config.yaml
arch: "transformer"
model: "audio frame classifier"
activation: "gelu"
mlp_ratio: 4
fused_qkv: false
layers: 16
init: "lecun_normal"
eps: 1e-10
batch_size: 128
Rows from block 2, named by matrix and row number. Rows with one number belong to one neuron. Each number is 128 + 24 x the weight over its row's rms, rounded and kept within 0 to 255. All counts start at 0. Numbers have three digits each. After the name is the row's rms in percent of the matrix's.
# fc1: MLP up (model.blocks.2.mlp.fc1.weight, 512x128), inputs 0-127
# fc2: MLP down (model.blocks.2.mlp.fc2.weight, 128x512, transposed), outputs 0-127
fc1.392 106:161147135123114174121091130120127134135124101111130138141116203141050138117102131095103104094180091131111106118184182141129120114156153125150169131123128138133178136123123140141134106155093161144111077174120128116140081134153120147132114087108122117136125130129126119121141148150125165146094161135091134128123122143122119144096128134099105135111086098154113126104134093166110143112118
fc2.392 095:116111128121122176144140109160104123158139113116130130154128152212141161119119146135124168097130117136139105095137098162097132115105078156160132112113155136112133124130107094115122124075106116132146122137129136104135124120073096126133149076126158138113112143149117113159143174125154168135131157192136158114143134102088116201117107127129140123123104085131179140117122119111124113137131
fc1.393 092:084118146130108122110101117141127142159113103102127105135125129104126134104136132125122168129095111115145070104131121121117107129121087150147173142103157120160140162161170089149151136167129170136123129135143138145155133142157143151142123101159109141139158112078094093135119133163161101127071095135140113147138095102086069134131158137167094131116137132117100189139104123140145128176110
fc2.393 108:089129096167135110136162091145138102130117105114124148084140103167133091121181133161146142118108101103117111119133153101108114124146128172088132112094137125141124162179154041120122133153146104171110135114086137105126107152127094118120141128118159096126134107117145132146128118158138137104102116112166148185147118140113126133107145115158108134124149151180126149150076116115161130141111
fc1.394 118:113135171103156145140116174107082128134157140161141097133095157092137152129094093111104151133097131183138074113126123118145129130105162115178121167141161114142123151080147137166160091163120148169131133149135135126162114122135171169095136103121126147124124151100129126110108115145117129117091110086113093144112158117116110125134099174123110131125108073122114095122159106161133127143143
fc2.394 104:144117113122102203112127091147142147150127123083131178124133102184122102102147112129117130122134088110082106092138116141115114111145088142130163140103173153101116139168146078134137122100121144110088120127110114104107092137129109125162123109115139128104149101159118124161156135125170152134132130137122161167162143130108095148098138116131133152100135123171167167106113071110131138108133
fc1.395 106:142145139132120206124130110112122127130145109151123122158145163142113124091104163105100128137121070142152091146138140169108142127149124147121148126121107128122177142103158134170147118163081146108135104148106143098134141130123118106134143099154140131118141100135098115161160110117123154105086167083135129093099162097112095146124117151117069130106141111138082081131148069122121141145111
fc2.395 118:148176139112149206118120117105106101151112140126136132163122153137132187141096109152121139106120077128148087125131127144113122134155108130151130140125127103130176129127154094160111142149115170103135176144116129127109103099112117119133142071139148136149141145115066116126149133116174119127121151170141150143094134088148063123131104127117113128108115080136110109146138086123117135098093
fc1.396 091:129160157116118144149112134085124137179112134150167137195138159114119164078056158121145130091126125120121153116115161140127082165122097142161165125130171165093118135145143126145148117103130159145131094104145101128144104087112110150148110090084121114140175119139121150130136170130124131139114121117113100095156156136125134137138105127138131151131137133126133091138172084145156099133112
fc2.396 084:134165112093102131117126109090107187144102157133144145156109123149104172135071143135130131106187140148121131124114124105093094152116110093124134131135146168113149145117147139096154112096161085143145113132164105107154120104122133136110094087070106141091145128104140165139148116123154124107133137105111090126123185133127110118150138120165132113126121114156152082068124096143135118138147
fc1.397 094:155117114108138130088130151119121144135101172132126121156120122115091121149127082140138192110117112124108085119160118128119111088128147110147136113140131163166156137133128135154148128124145132132105132152159151112123170098180187173148110090116144138119110102091117158081080084119134151138109099137124123149102168156085121147127125126107107109098105137141081142121133171157137156126083
fc2.397 094:187127127126111159134121130113116086168136141096119119109153160153157073119097099130178117113134109112103128138126144125136134154138111115114091154101109105132164114138125148122101135120109151092117112095116144067098148110189152155120118126186143124112123150106106096152091140155122140168145115142146114130144127120172165156135158122120103087135144160112104131152149105138165172145157
fc1.398 093:115154130110141148122165147136135167105134101128143099105134104129138119083105160120116140140144110147171145082141127160089106140083130137132161134102144104137124130117146087180137119130094147116136129115100121145147176129088150161145110090108115107137150098144108120133074130118101162149083098121134102129134184117118119094150109140149129127046148127126128125141164098137161083147118
fc2.398 087:145159176110147159098108117126126129117111182136140115132108121117116167110107101110147105091125090150130153098144141169154128127115112133170140115112168156130126098099128158114113115117074122123154177137125117116094156072106072183119129121152125103136125104167151117120126102145133145129109175162127101146169102133160142166104126152175153130151127125141138100133141084118122103107131
fc1.399 109:139144118082082165125138136144116142172147145148136128149103141111121140159078106094088124130130139181145138175117067128139154088146142134113095165166125086099124129083111176122120113150124119136094139124132134155149149102139168082120145141129130149140147165112129139126140125124114158129126135108106118105132144144157070086095104141087113109114103126143114116084181119128135135135120
fc2.399 107:133130108105166059100127142172090156107154152141161126099099121076098202129140143142105109127124111137103117143140076096095169120121168115104156131137132161137140140147137147106098112105133152117108129136151134166104132152124150139169120168135119109140176129159142097124128120143095087090088122136122105139140108145149160108110164139136156107110105106112103148123099116123118143140144
fc1.400 091:137125132123149168107114164085108121091146136100114146120124084125181135122151100144137158145083133112091101126103091105108119055131117121118119113120157119145154157162151122146159100161132121136113179142173184135125130110129122157161123072169137140117129094105124088129125140130125136116129137156139151114089145113148105144116118132064133128096119101120106121128117124162096120103097
fc2.400 112:138148072123156162143114145126131159140122105083124151151125084125157155101114098151122131147101150115088089133130073138136129131120093147116127116135140101115135122165131106123138127138159152190175148132133153120080108118149154145140097107156130114126116117139127081124117150106104132114154134126084164103115120147157106130135087157129104150064088135073103177153106115123134124134111
fc1.401 113:139097144131137142165096129114120085126124108145114072110113143080091125103120151146126139155109117145170117133154147128105143084118129131145159142142099119124114128120178129125146110161069109117124133165083137122166133171101167119068148129134131097167140128112134142142122166161142096117125111108145145129101130172110105110114145143133077096124161085124114127173156140096157142158137
fc2.401 113:143151142139134168120133135116131102095170160146161112134093101127078114110123147119101102112112142131116140142150131149130170109153130114115141118147106129133141108102160183144114075144099104079109103109113137142153171109111130119086144147126119113169163127118098118130130114094103134141121146113164115125120095149118131098111151176141119069177173095124099092110159104167101139098129
fc1.402 104:068139164090126130098130131127110144154117153155139137145153151090122137117118172135133140144129140164150126106108136126106102155078112146165131114118113107095103182096106089129137096122127125138168136123136148165140145153071138130077157148123085143145143122127138133128120113171139142091114086116133086119100130093122134152174115146147171134130125098092121069128153129144115119138089
fc2.402 112:133117156126179121128146103124151119098149120161145102141123147102144126122092158146118132105170083120159137126150136143177130115120085117167062130115107139144100099084117175108120150084119103122177125131145151167145163115124124157102129150129134125112108113124177134155118146137119131162130168130095099068119113122128140146112122088132169121165087121110123081117145111112131097124124
fc1.403 088:104104126106122116126139126108098133114087109165093119102137139125154135097128118130176180174086145144118121134104077133111130103121138125124097119133113081159151149134118159142127121133137117175132145142155137162110176173080152142131107129154133122088124152130141105133073128175126181089145098142134107130106128107127139152160139151094132111134108075108149087131142095120101151146104
fc2.403 101:123120141138166078146136134153113092117128083156141113133148116134170117108094154114128134136110124139187106094104150094093170136124120142136141135146128142129125125100138132126153096098119124136142139130131186133101165153115154088151127142101085106146110118124130124140112162161112129095165177155171097142071085111137147138158095143130145130157135112080117109116140115146161114083088
fc1.404 095:112166119136115176116131145128142162145164152158185120138130126166105154116115141083120122120138143162105136152139130134112108155131159103155130130138116125111158156130141147169115082135149124121142110123120094126147101133099120146099149128070086113130149126144077137123123097100099168141088121148105147132127193113110113149138146169078102135094129131164093118075110114163146104123148
fc2.404 085:109143116118120127114152142117161120180107186164161117136177105122120147119107101115095086162165172140109142160119121125086129150121110114111112149086140107099122157126139130132091109146143096109127113136174115137182123114154116156146132111129135115084133099120076126137151115156135186149099123125109138116133128090132076095155134141154101118112161136166088136144115112123124173116130
fc1.405 100:171132172125123164157093136113124122153137152144171141164099147103094147121093141091102124128116096142134137156186127167125122130127141131148128168143143088118168163102135155133127085143139133121147115103140092128144123074182110157091134116113132122142121114091094123145112125104142098139098136121122145112163166111129116147119162153141082095149163099165095091117135107127154098129144
fc2.405 116:103169097110150118123077140113109127121127138172170093164124180069117140118114117148120120147120120120145099144119110114141151152108103116115136135096161096094157152130114134112124093136158155118148095138150142143152080081157127158152145088147106164127100131115066133102129179123107118123112145171130119069143105104154105107141126131153130142144144109121127147158121096142113156155115
fc1.406 082:151128115100099190051127151112083109115155123107130094128146152125127148120097099061081132102121135157108111115112177135107128106123123135127124128104151130136164153137142148128164090144115151141121117144169134139147151127155088151151163124126126165105122107145128064118138145146100143136095164134125124140136127091129082154155109150067127108098116117143133128116129114154113131148130
fc2.406 083:134074075127109165128141145140163157116144125077144106115101095172163133105102067086080129142128137106092120110127121136100103168157138125124140091108165118138131139152130131138137135107117142143156146165143118149114140131157110115126118149140155117093080131180085125120149148112126158124162148102132142128178114128101108129088127117143129124115130146067187144128129149133123121139119
fc1.407 095:142121119107089152167090155101105094155125168157162094143137137168140135108110122138121126142120157127110107135126157126122095150123135097139130136152078111112112159125103156175149107147134128168100122142143134090138132105163076143108141125131093162120119144100153125071154157148112172128099100145129085149127146136110154142163132153100090083139159127134077110141106119156154154152145
fc2.407 101:163077146092149144130116109125103115163171129152140162129161147106129074068139161147154133127119144148152110131107081102157120141093134130122082154172117098107108125147125141106152110122152094164156105134102140163126112122162188179147132085136125139127119153103084132138108164141128143125103092165115108171139128131113145155141137157141103122133129133119130145135131110097145098105116
fc1.409 091:146106126119142145126146136135119109170188153125132121120128128083108125117074097148070139127150117151109119141109107093162142116155161151114108171160132143116136122098147151131144117139150147135098149141125105167178126137165162115148153100145151160107100138082097130115133115095121158106133163130085131139141140150152074137108114133072118106109125119170118125089179134101164127124122
fc2.409 097:148093109141176111118156125114114148127142177165137113145098124109113146134145141115114092128138119147095165117154100152113193137102126078110120111156146163170159079131126146127105147121182115123168168153132088177087167115130146145137120144144147116142128115100106150128142081112111120143131143098094128143118134140154143091086106131104111129100102129136122154110132137118153069123140
fc1.410 115:109148145129125140135110177090124181138132152139152099140144127084120149094081121173151178112162137160130143107165123128094070103113159106123147120124126138136122136125135147131183105139075147125109167121105097115191125113108124123116147109088086118132139130124105121101095137122179115138123106149107113095102147152110129091115161140158136120116135121119077147140150135157139099129141
fc2.410 116:102173140106112145085112121107105090176152145112165133114157159113136159164130131126119137094133121132170095105113155092109117100125125145169122130092122118108164110141179164157118109135110119094097170130154135086158117110139152131127104121120120137093160119112118143134139089076155057128117131169176134153142140087148119134108136099158139141125112116154131112127143147142117140086117
fc1.411 095:135129170111117145159098131102087133159132114179112121119101159091143127174122067105083157136140095168169067137156128130163123104142147144183139195151101128138146151122105119161115117130100128138129126140098147120145116116146172109099122096126138156134113131083136171113102125135129100134140172134131123114131127111127101130140122172124071117129119119142095135121145103150141144125117
fc2.411 082:155116101119129135134129145150128113099127149141135104132099155135139165118151117117164147101128144102138109195108086143209129111095133158152126125107137102119161122128122144110117126109128150141128141111125137158093176111123122199143124095132168108100144131160123099106089114097089146150119091149105101131102162135123115156115082128118167133135102134067110119132150155114083138125110
fc1.412 096:083100116147090103156126129119089147117151129139108126098136128154173160148138110133139125179142194123088157132106136088122139137147149125137130146180091140133097182120106140112126101109142092150138141120134100111126097142139107100099155166098140105117091114122148155105131129145139137119142090157162097159108105114100128129170124120120123132196146089119139141142129129076165128125116
fc2.412 125:143083150135120073139142155097070106114124103157095130139124151103147137154150124147135141152121152148117144121131169097130147157133177114124103157162078156151069154089123139104137079140129117146120147125141120122121107182118137098111146161132117143155108147114150102087132115146118092089173097120143126142104101138104170112137137139104120116179133111115133121121123176107135097149111
fc1.413 107:103131154135161127097136142110141163155127166149159110155128088095136145129126120132134139101168149135165130122136100134170109136077119099133177115092167118110132148106148105126139134132151126157165169107140117127163093076106147143112105046089124129112143106108100162125098101092090109129108115153125115137148159125124128098110121148183133153118115141126084136111141150125122088126116
fc2.413 118:108162122136153128082122134136144125175094130128171129161118131144121166133132093154122129091142114111170124149144138153138091103112103132157128117127152122146189119142131109150096164129129123135152183115176089136099119080147123142066094071138150127121139126131132135130108124088183081144128136164118104131132161128135106102128126089179126141118139142150108111099126166114126124103129
fc1.414 096:131153147112174149112098147137140133156121159147166105138128128131121134091082135107105119101120117109102125080125108140121090147131122149134165153078182168111112127148133124155169130098128133127098115133114084148165104089130141136110130088129131129101172147126129141132126145106078149147073150135118104118166174148146139105128113146130133124073110124122097105101144074123176128096126
fc2.414 095:128176157083101185095118125141125186103158159124116141143117113153095140148106134123096090113133140151136155091118094117143149141124118094153150150128131185117163135158126137135133140105094121110147096132126114120106111110150117167125103095111080130140132126172164128098108081081123138155134133109115111119139181149138124133142107122154117116122102168131139162087078125145121106107154
fc1.415 116:107146165102133142130132114160124119191168179151155099108124150105103138115114139147118143149115141142146118125169081151118145128078138129148128156159130108120101139093111156160158117152099097114147144110125106101168134122128147148068122136126123118158144161124141109098071138116114151107077144086134097171110161131121092136129101150169112103124115099095114117126174155137129127130106
fc2.415 103:099129094173116087101155131119173141105132131134120143096136101142095136171164119127147109124135156110173132150158143135078141117108171131140149106144127108146112110137086090124098148127149105136107103117116093104113127153101134122120132167127127128126117123133142148116100097173079126138151095179148111164147101126145175118104160101179107122122170109137148173139130163145131098166153
fc1.416 103:121140166104122115136118164141081115151127129149105115111106137089111137110105112127116129108096116202131108112145100138124120104137165137175124194140147123151130144107163121168161101162139156157136129175136173164157117118126169137122109097134145107136128151104119114131091139174084165116099134111124117143125178137115124130117100184111138109076108100123092126119145126149134116139119
fc2.416 064:150105112078089153153147122133149140164108118142161167138137109154193092134131122115079116146146135126098083097117130167154130100157110121131123143142104105118108168153106096125111125116127104190094139130132080108127075134136128156140150092137145140106101112177092122141154137092094156094143148159137138126135163079155124144115133134118118123136125109137142153107115120129128157170149
fc1.417 121:109166132118102131139135137152096099143145098138119135148137181111094138141130140127139132144119126146178121127190131153106182076139129134143121170154112096121152141084101132172132095145084104103088113144137125112131125160109147139080111119142113132191121146102121114090136122165134103135131118099130140101080101126100108157129147119140130149147135107099103134134171147140096179150104
fc2.417 141:149162098120126146073143140161099099116133140157120137136073190136077166122102139114120135116084114119177104173123088121133143121101166163147127141166126139147173112085107158162114118155084131105126114121113106127134152123143173124129089106118113108113143140117143128121086120136132170156142116168111103132106132142131114158104144116107109137122127101119141099131169134163086155134139