config.yaml
dataset: "synthesized solo parts of chorales (CocoChorales)"
input: "log_mel"
spec_augment: false
qk_norm: false
width: 128
positions: "sincos"
residual_init: "none"
beta1: 0.9
eps: 1e-10
max_grad_norm: 3.0
max_steps: 12500
epochs: 41.0
warmup_steps: 1250
Rows from block 7 of a small audio frame classifier, named by matrix and row number. Rows with one number belong to one neuron. Each number is 200 + 20 x the weight over its row's rms, rounded and kept within 0 to 999. All counts start at 0. After the name is the row's rms in percent of the matrix's.
After each neuron's rows are labels from the 100 clips, of 14976, where the neuron reaches its highest value: "peak on" is the class under the peak. Only what is clearly more common there than usual is listed. The data: synthesized solo parts of chorales (CocoChorales). In brackets: how many of the 100, against the usual share in percent.
# fc1: MLP up (model.blocks.7.mlp.fc1.weight, 512x128), inputs 0-127
# fc2: MLP down (model.blocks.7.mlp.fc2.weight, 128x512, transposed), outputs 0-127

fc1.483,085,228,213,214,211,212,231,211,202,230,160,223,235,231,194,226,204,202,186,275,220,197,194,191,172,186,175,200,204,188,198,188,216,202,212,168,185,200,249,205,216,219,204,170,197,182,167,193,200,202,201,221,210,190,232,184,204,194,207,219,227,219,207,218,192,193,163,198,197,205,179,218,228,217,187,199,206,215,199,180,147,216,184,176,228,200,203,191,197,228,185,219,188,175,198,193,193,180,222,164,158,181,158,201,218,231,202,195,177,186,172,208,184,178,205,190,208,193,223,167,195,188,215,193,197,200,217,192,205
fc2.483,084,180,202,194,218,176,208,212,199,183,230,180,181,215,164,196,196,220,204,209,203,176,189,207,141,203,213,188,193,233,189,207,205,218,190,225,200,176,182,200,186,187,176,194,210,201,211,192,225,167,164,227,221,207,253,205,211,220,187,187,197,224,185,201,200,224,218,220,196,181,190,207,189,166,192,200,209,175,222,160,185,220,233,224,174,202,212,212,167,185,187,222,200,188,264,170,209,218,186,206,165,204,224,210,222,184,197,209,172,197,179,199,207,191,218,213,221,219,221,219,247,221,197,233,220,197,218,187,198
peak on: F#4 (76 vs 3.1)

fc1.276,093,198,216,231,176,197,216,191,179,194,251,216,202,235,206,234,203,197,173,193,198,190,211,200,161,178,212,230,211,175,193,187,219,206,215,230,189,197,189,209,219,191,180,222,183,198,196,220,250,222,210,184,210,190,182,193,188,200,167,242,187,184,185,170,244,207,195,215,197,172,207,209,231,197,208,195,213,202,216,179,203,181,199,197,222,222,240,225,184,172,210,219,215,224,187,216,178,159,190,191,205,153,221,199,227,195,196,185,202,200,178,212,235,192,157,183,158,194,197,198,211,179,197,207,212,208,241,214,207
fc2.276,084,223,212,235,186,199,188,216,185,192,190,195,196,163,207,206,198,216,226,199,182,205,182,165,187,202,167,198,197,211,191,197,216,179,202,198,221,195,208,160,213,221,216,196,213,159,187,212,219,239,166,192,190,183,250,155,208,195,182,203,197,197,236,196,178,201,193,189,189,227,228,171,177,189,161,238,210,229,234,153,198,197,209,212,228,202,220,199,201,179,199,204,197,171,171,192,220,176,214,196,208,219,226,250,180,207,199,187,205,205,212,194,240,198,224,242,183,216,200,185,220,192,206,199,201,218,187,175,194
peak on: G3 (100 vs 1.7)

fc1.76,110,215,158,213,162,205,217,215,178,232,203,156,190,209,213,200,226,193,179,203,197,204,200,238,201,221,199,160,205,181,218,212,193,213,231,193,168,198,193,204,191,226,175,191,190,201,194,210,209,218,226,176,201,231,203,210,193,191,227,209,219,166,205,193,213,241,201,238,234,213,226,182,225,194,189,228,221,242,185,212,168,208,221,202,202,172,222,170,203,187,185,202,204,203,189,200,192,199,197,209,198,180,210,168,192,211,179,197,217,204,165,220,196,156,175,226,164,190,172,149,205,201,218,208,188,208,232,176,194
fc2.76,092,199,176,206,195,150,210,205,221,167,233,158,172,210,192,217,209,178,176,177,181,216,201,180,219,219,214,254,227,185,171,188,182,205,191,210,189,197,216,229,218,213,215,193,174,224,216,202,182,223,212,206,174,198,182,182,200,208,162,170,167,207,210,167,209,215,196,194,206,172,228,192,215,166,193,222,184,210,205,209,221,194,176,202,235,197,189,204,193,179,193,198,195,214,200,191,203,199,189,228,225,199,220,204,177,183,214,235,228,176,207,167,191,164,187,201,247,199,212,183,245,201,202,223,193,201,231,203,227
peak on: A#5 (100 vs 0.5)

fc1.5,104,194,215,262,181,216,224,200,201,165,238,200,174,220,214,233,202,218,205,200,165,205,197,172,181,187,180,197,203,170,173,186,211,187,197,223,187,159,212,204,240,200,197,217,197,203,214,224,236,228,221,196,231,199,179,176,193,168,182,223,220,187,204,170,200,214,228,219,230,164,197,181,204,201,208,210,180,200,178,184,201,184,196,206,229,191,243,204,200,173,193,193,198,207,174,217,156,198,223,186,198,184,229,213,217,204,204,194,219,212,185,203,231,181,198,197,181,202,170,192,217,192,200,206,235,207,192,147,199
fc2.5,104,188,240,190,174,194,183,173,203,234,204,200,226,155,214,190,184,196,241,209,197,195,215,180,201,231,181,205,210,175,191,200,229,187,197,206,194,220,209,148,203,199,206,175,196,182,185,170,241,220,177,182,217,214,211,171,188,212,191,217,195,163,226,186,194,198,190,150,213,195,217,211,206,222,203,233,224,217,183,200,204,185,210,184,204,197,208,202,193,178,216,210,173,182,178,219,204,189,246,188,212,168,226,184,161,203,206,225,195,188,221,180,211,181,197,203,186,198,189,146,211,186,227,202,229,165,228,194,203
peak on: G3 (62 vs 1.7); G#3 (37 vs 2.5)

fc1.262,096,187,173,231,178,217,193,194,198,222,213,159,217,208,234,188,244,210,209,211,192,212,184,222,226,207,206,201,187,203,230,197,177,231,266,216,199,203,193,164,199,205,207,187,175,218,186,223,207,225,219,205,194,226,189,237,160,196,223,211,217,158,208,182,204,206,214,204,234,199,191,216,210,225,196,204,261,200,193,191,177,198,217,204,194,184,230,164,204,208,202,169,209,200,192,219,215,175,190,203,199,184,211,195,199,177,176,194,196,196,180,228,190,201,176,190,182,144,165,189,178,201,221,196,185,223,199,191,202
fc2.262,099,215,192,171,205,161,217,193,203,201,224,189,195,198,184,182,170,211,235,179,208,175,202,206,214,192,218,212,224,199,184,209,194,188,189,190,214,195,228,186,187,188,191,204,218,207,182,188,192,176,177,220,192,154,191,212,245,198,157,204,175,204,225,222,186,197,207,200,186,207,211,209,168,184,203,189,167,194,243,196,209,218,167,200,204,205,157,240,152,187,224,224,202,206,222,219,213,210,217,203,217,246,217,227,215,206,239,197,233,205,242,203,202,203,222,177,237,202,219,220,214,209,153,194,205,194,186,200,204
peak on: C#4 (92 vs 3.8)

fc1.336,106,197,191,197,194,169,197,220,185,208,199,185,233,213,220,187,190,196,198,201,236,183,195,219,187,219,194,157,192,206,227,225,239,219,217,191,202,178,166,218,193,193,191,164,229,232,172,185,199,213,208,167,188,239,214,204,185,172,236,191,256,199,189,207,203,222,154,228,203,178,219,194,224,182,209,212,189,191,214,212,202,165,208,218,188,167,225,197,226,220,179,217,221,181,191,204,178,210,202,201,179,204,180,164,201,211,192,210,184,215,174,195,174,217,184,229,187,174,214,179,235,194,220,189,191,177,237,191,207
fc2.336,110,203,221,203,230,205,188,205,199,204,209,213,160,221,183,169,205,196,201,200,211,169,194,227,171,202,235,207,172,215,214,206,175,177,202,198,190,216,200,215,215,213,199,187,204,192,217,195,192,214,195,215,200,187,217,207,204,256,196,227,193,182,203,244,220,170,205,178,137,189,220,202,172,191,197,246,224,208,204,200,190,229,183,175,215,219,196,177,179,216,225,181,192,169,221,167,202,194,193,165,210,202,214,195,199,168,176,187,158,185,180,225,199,216,204,220,223,217,205,193,176,239,171,181,187,243,206,193,180
peak on: F#4 (94 vs 3.1)

fc1.495,096,197,214,199,181,196,235,198,199,227,204,209,196,201,240,189,193,226,209,252,178,212,165,199,182,214,162,194,181,189,195,195,212,205,226,221,192,215,198,192,187,242,198,187,208,207,197,224,206,196,198,210,194,174,260,204,180,227,232,218,215,168,224,157,196,199,179,185,203,198,219,227,228,171,185,222,209,217,207,214,138,196,188,193,228,182,201,197,169,202,210,225,176,183,197,204,207,184,225,193,183,195,165,194,193,190,198,185,184,179,180,236,197,192,210,211,189,155,217,182,178,212,223,207,188,178,221,176,189
fc2.495,100,187,220,191,214,197,176,192,182,189,199,192,212,202,196,196,212,219,175,173,214,180,170,223,204,204,205,222,175,188,214,201,228,193,217,201,231,187,193,182,209,204,172,215,213,230,180,183,203,196,216,206,207,218,180,235,194,214,225,213,207,173,156,210,214,148,208,164,163,200,218,233,240,210,206,219,199,187,215,217,244,187,184,193,196,201,210,176,188,207,211,221,192,188,206,197,199,167,173,161,201,175,173,196,222,172,162,248,155,213,210,198,201,209,211,234,227,201,227,204,175,238,202,183,204,192,221,214,207
peak on: F#4 (98 vs 3.1)

fc1.511,105,218,195,194,201,210,238,184,191,215,225,167,195,235,202,208,206,243,190,229,192,225,191,192,194,194,205,193,210,187,219,171,177,194,195,169,170,196,210,188,217,221,192,180,203,195,173,213,199,198,202,183,205,185,258,196,201,155,225,213,216,182,181,222,213,195,212,222,207,214,220,181,208,203,182,231,211,240,204,198,156,221,199,208,206,179,211,145,174,180,192,189,192,201,211,203,208,179,197,208,189,180,214,212,227,198,186,204,260,212,207,206,185,166,181,220,187,208,180,180,192,180,214,227,219,174,195,160,164
fc2.511,102,234,182,231,197,215,201,219,178,151,210,210,192,190,212,185,182,188,183,168,210,222,199,210,169,187,179,221,210,246,177,199,201,179,196,223,173,204,187,214,217,210,199,205,181,169,198,193,184,204,172,215,182,174,222,189,190,251,198,149,181,198,185,194,158,198,211,201,201,175,224,205,183,207,196,208,228,237,209,162,176,205,242,188,184,211,185,211,193,186,227,202,239,217,214,181,229,186,201,203,189,216,194,199,195,221,203,197,220,194,189,203,241,228,157,206,195,221,216,234,213,190,198,223,175,225,201,202,200
peak on: A#5 (100 vs 0.5)

fc1.287,098,165,222,196,163,188,225,181,207,189,194,206,200,230,187,215,225,228,173,182,221,223,187,235,191,164,205,208,211,164,218,203,162,208,200,205,179,185,173,185,228,182,170,224,180,191,215,182,170,235,211,181,184,180,180,222,200,168,190,214,196,205,194,187,204,209,196,224,223,213,222,189,207,210,221,194,199,214,194,232,215,207,182,232,179,165,236,197,216,178,197,216,217,223,168,248,158,197,202,211,195,193,174,204,184,182,190,186,208,245,174,209,207,169,180,199,211,195,172,185,206,214,204,205,190,192,223,233,215
fc2.287,103,213,210,208,205,208,171,198,170,235,195,213,187,169,219,180,193,197,215,221,212,216,197,202,185,231,207,208,218,177,226,239,187,199,176,200,197,232,229,174,203,195,213,190,227,160,194,205,202,195,200,169,214,191,209,190,173,205,229,201,205,218,193,234,208,185,196,165,231,205,200,215,203,193,223,219,238,201,169,191,240,220,246,181,199,199,207,180,166,174,194,189,224,188,156,183,229,188,194,190,236,188,194,195,208,207,180,211,222,193,187,181,233,195,193,236,149,219,204,153,186,204,196,209,174,214,183,211,206
peak on: G3 (81 vs 1.7)

fc1.386,102,203,184,205,172,222,223,195,189,224,190,180,225,203,226,183,220,204,140,222,214,213,186,208,192,192,232,177,206,199,218,196,203,229,218,187,173,187,194,200,210,237,184,193,170,194,170,202,207,226,211,158,175,223,186,202,195,213,222,209,222,190,207,195,215,226,197,201,223,200,207,182,231,202,205,222,219,242,174,219,214,189,206,201,200,185,213,176,185,225,162,203,198,199,206,214,185,179,207,206,214,161,201,161,178,197,183,218,234,204,179,226,198,170,207,220,170,186,188,167,195,208,254,210,221,192,244,173,181
fc2.386,088,190,184,176,218,177,196,220,245,177,233,191,187,185,176,205,190,187,199,157,204,206,195,182,198,221,212,197,210,197,203,199,162,211,197,196,220,182,192,224,198,164,218,174,227,184,190,194,208,196,194,207,165,183,189,208,229,198,171,172,190,207,217,195,205,214,176,217,189,178,218,192,181,168,185,183,189,191,188,232,210,229,181,217,237,192,165,212,204,190,189,212,202,242,194,192,197,219,178,208,220,223,215,223,207,213,185,212,182,197,221,149,207,163,165,205,249,179,206,218,264,177,182,207,186,209,193,217,198
peak on: A#5 (98 vs 0.5)

fc1.7,120,208,174,214,153,193,210,191,161,236,186,162,199,216,219,192,211,200,155,195,215,223,185,237,188,209,207,176,196,200,232,205,187,217,234,190,146,207,189,200,194,231,178,199,172,187,171,205,198,207,204,181,172,228,224,214,200,191,226,219,204,169,199,193,219,205,195,191,231,209,233,196,206,223,203,220,230,245,198,212,186,226,207,201,196,203,210,143,184,183,174,194,212,204,202,205,196,165,183,201,209,178,205,169,196,199,194,178,231,207,194,228,208,174,180,210,165,190,185,180,203,212,213,218,200,204,233,191,186
fc2.7,114,163,191,201,208,189,217,211,203,201,246,187,192,193,213,187,192,189,198,180,223,208,196,218,202,210,216,225,219,200,195,214,179,190,180,211,185,152,214,211,188,192,157,202,178,185,204,195,187,222,175,195,189,185,184,199,223,185,158,158,197,212,210,198,200,191,212,196,235,183,225,162,169,176,204,218,197,226,190,227,198,208,195,207,218,180,178,211,192,188,178,194,212,234,214,199,209,180,194,219,205,197,247,207,186,209,198,245,216,204,220,190,239,167,171,191,205,211,204,175,252,240,182,191,165,223,245,185,204
peak on: A#5 (100 vs 0.5)

fc1.135,097,199,212,235,178,174,232,225,169,196,172,169,205,209,182,223,217,204,185,209,207,212,188,183,195,185,161,216,205,181,201,195,229,209,220,211,184,170,189,211,203,170,176,219,197,225,175,194,240,226,197,170,221,204,198,206,179,178,200,225,242,194,224,176,226,205,196,214,223,193,228,200,232,190,213,178,200,189,213,232,191,172,181,225,211,175,216,178,199,198,179,228,192,217,196,255,190,190,213,201,192,208,180,151,179,169,190,210,206,208,196,208,195,179,190,228,199,184,200,157,202,205,204,175,215,193,251,196,204
fc2.135,090,180,234,218,183,200,229,187,203,226,219,195,209,166,231,200,184,154,240,215,224,204,196,190,229,227,187,204,227,156,213,210,198,189,173,247,187,213,237,140,201,204,203,206,168,207,227,208,215,208,208,191,206,198,191,178,170,197,184,213,208,187,206,174,185,167,227,175,214,162,197,232,212,210,218,185,238,208,194,206,172,212,191,214,234,203,217,203,205,199,202,164,199,209,182,210,229,183,222,219,231,192,205,192,198,168,176,179,197,217,192,189,210,207,193,187,187,181,190,177,204,230,220,187,211,201,185,182,204
peak on: G3 (87 vs 1.7)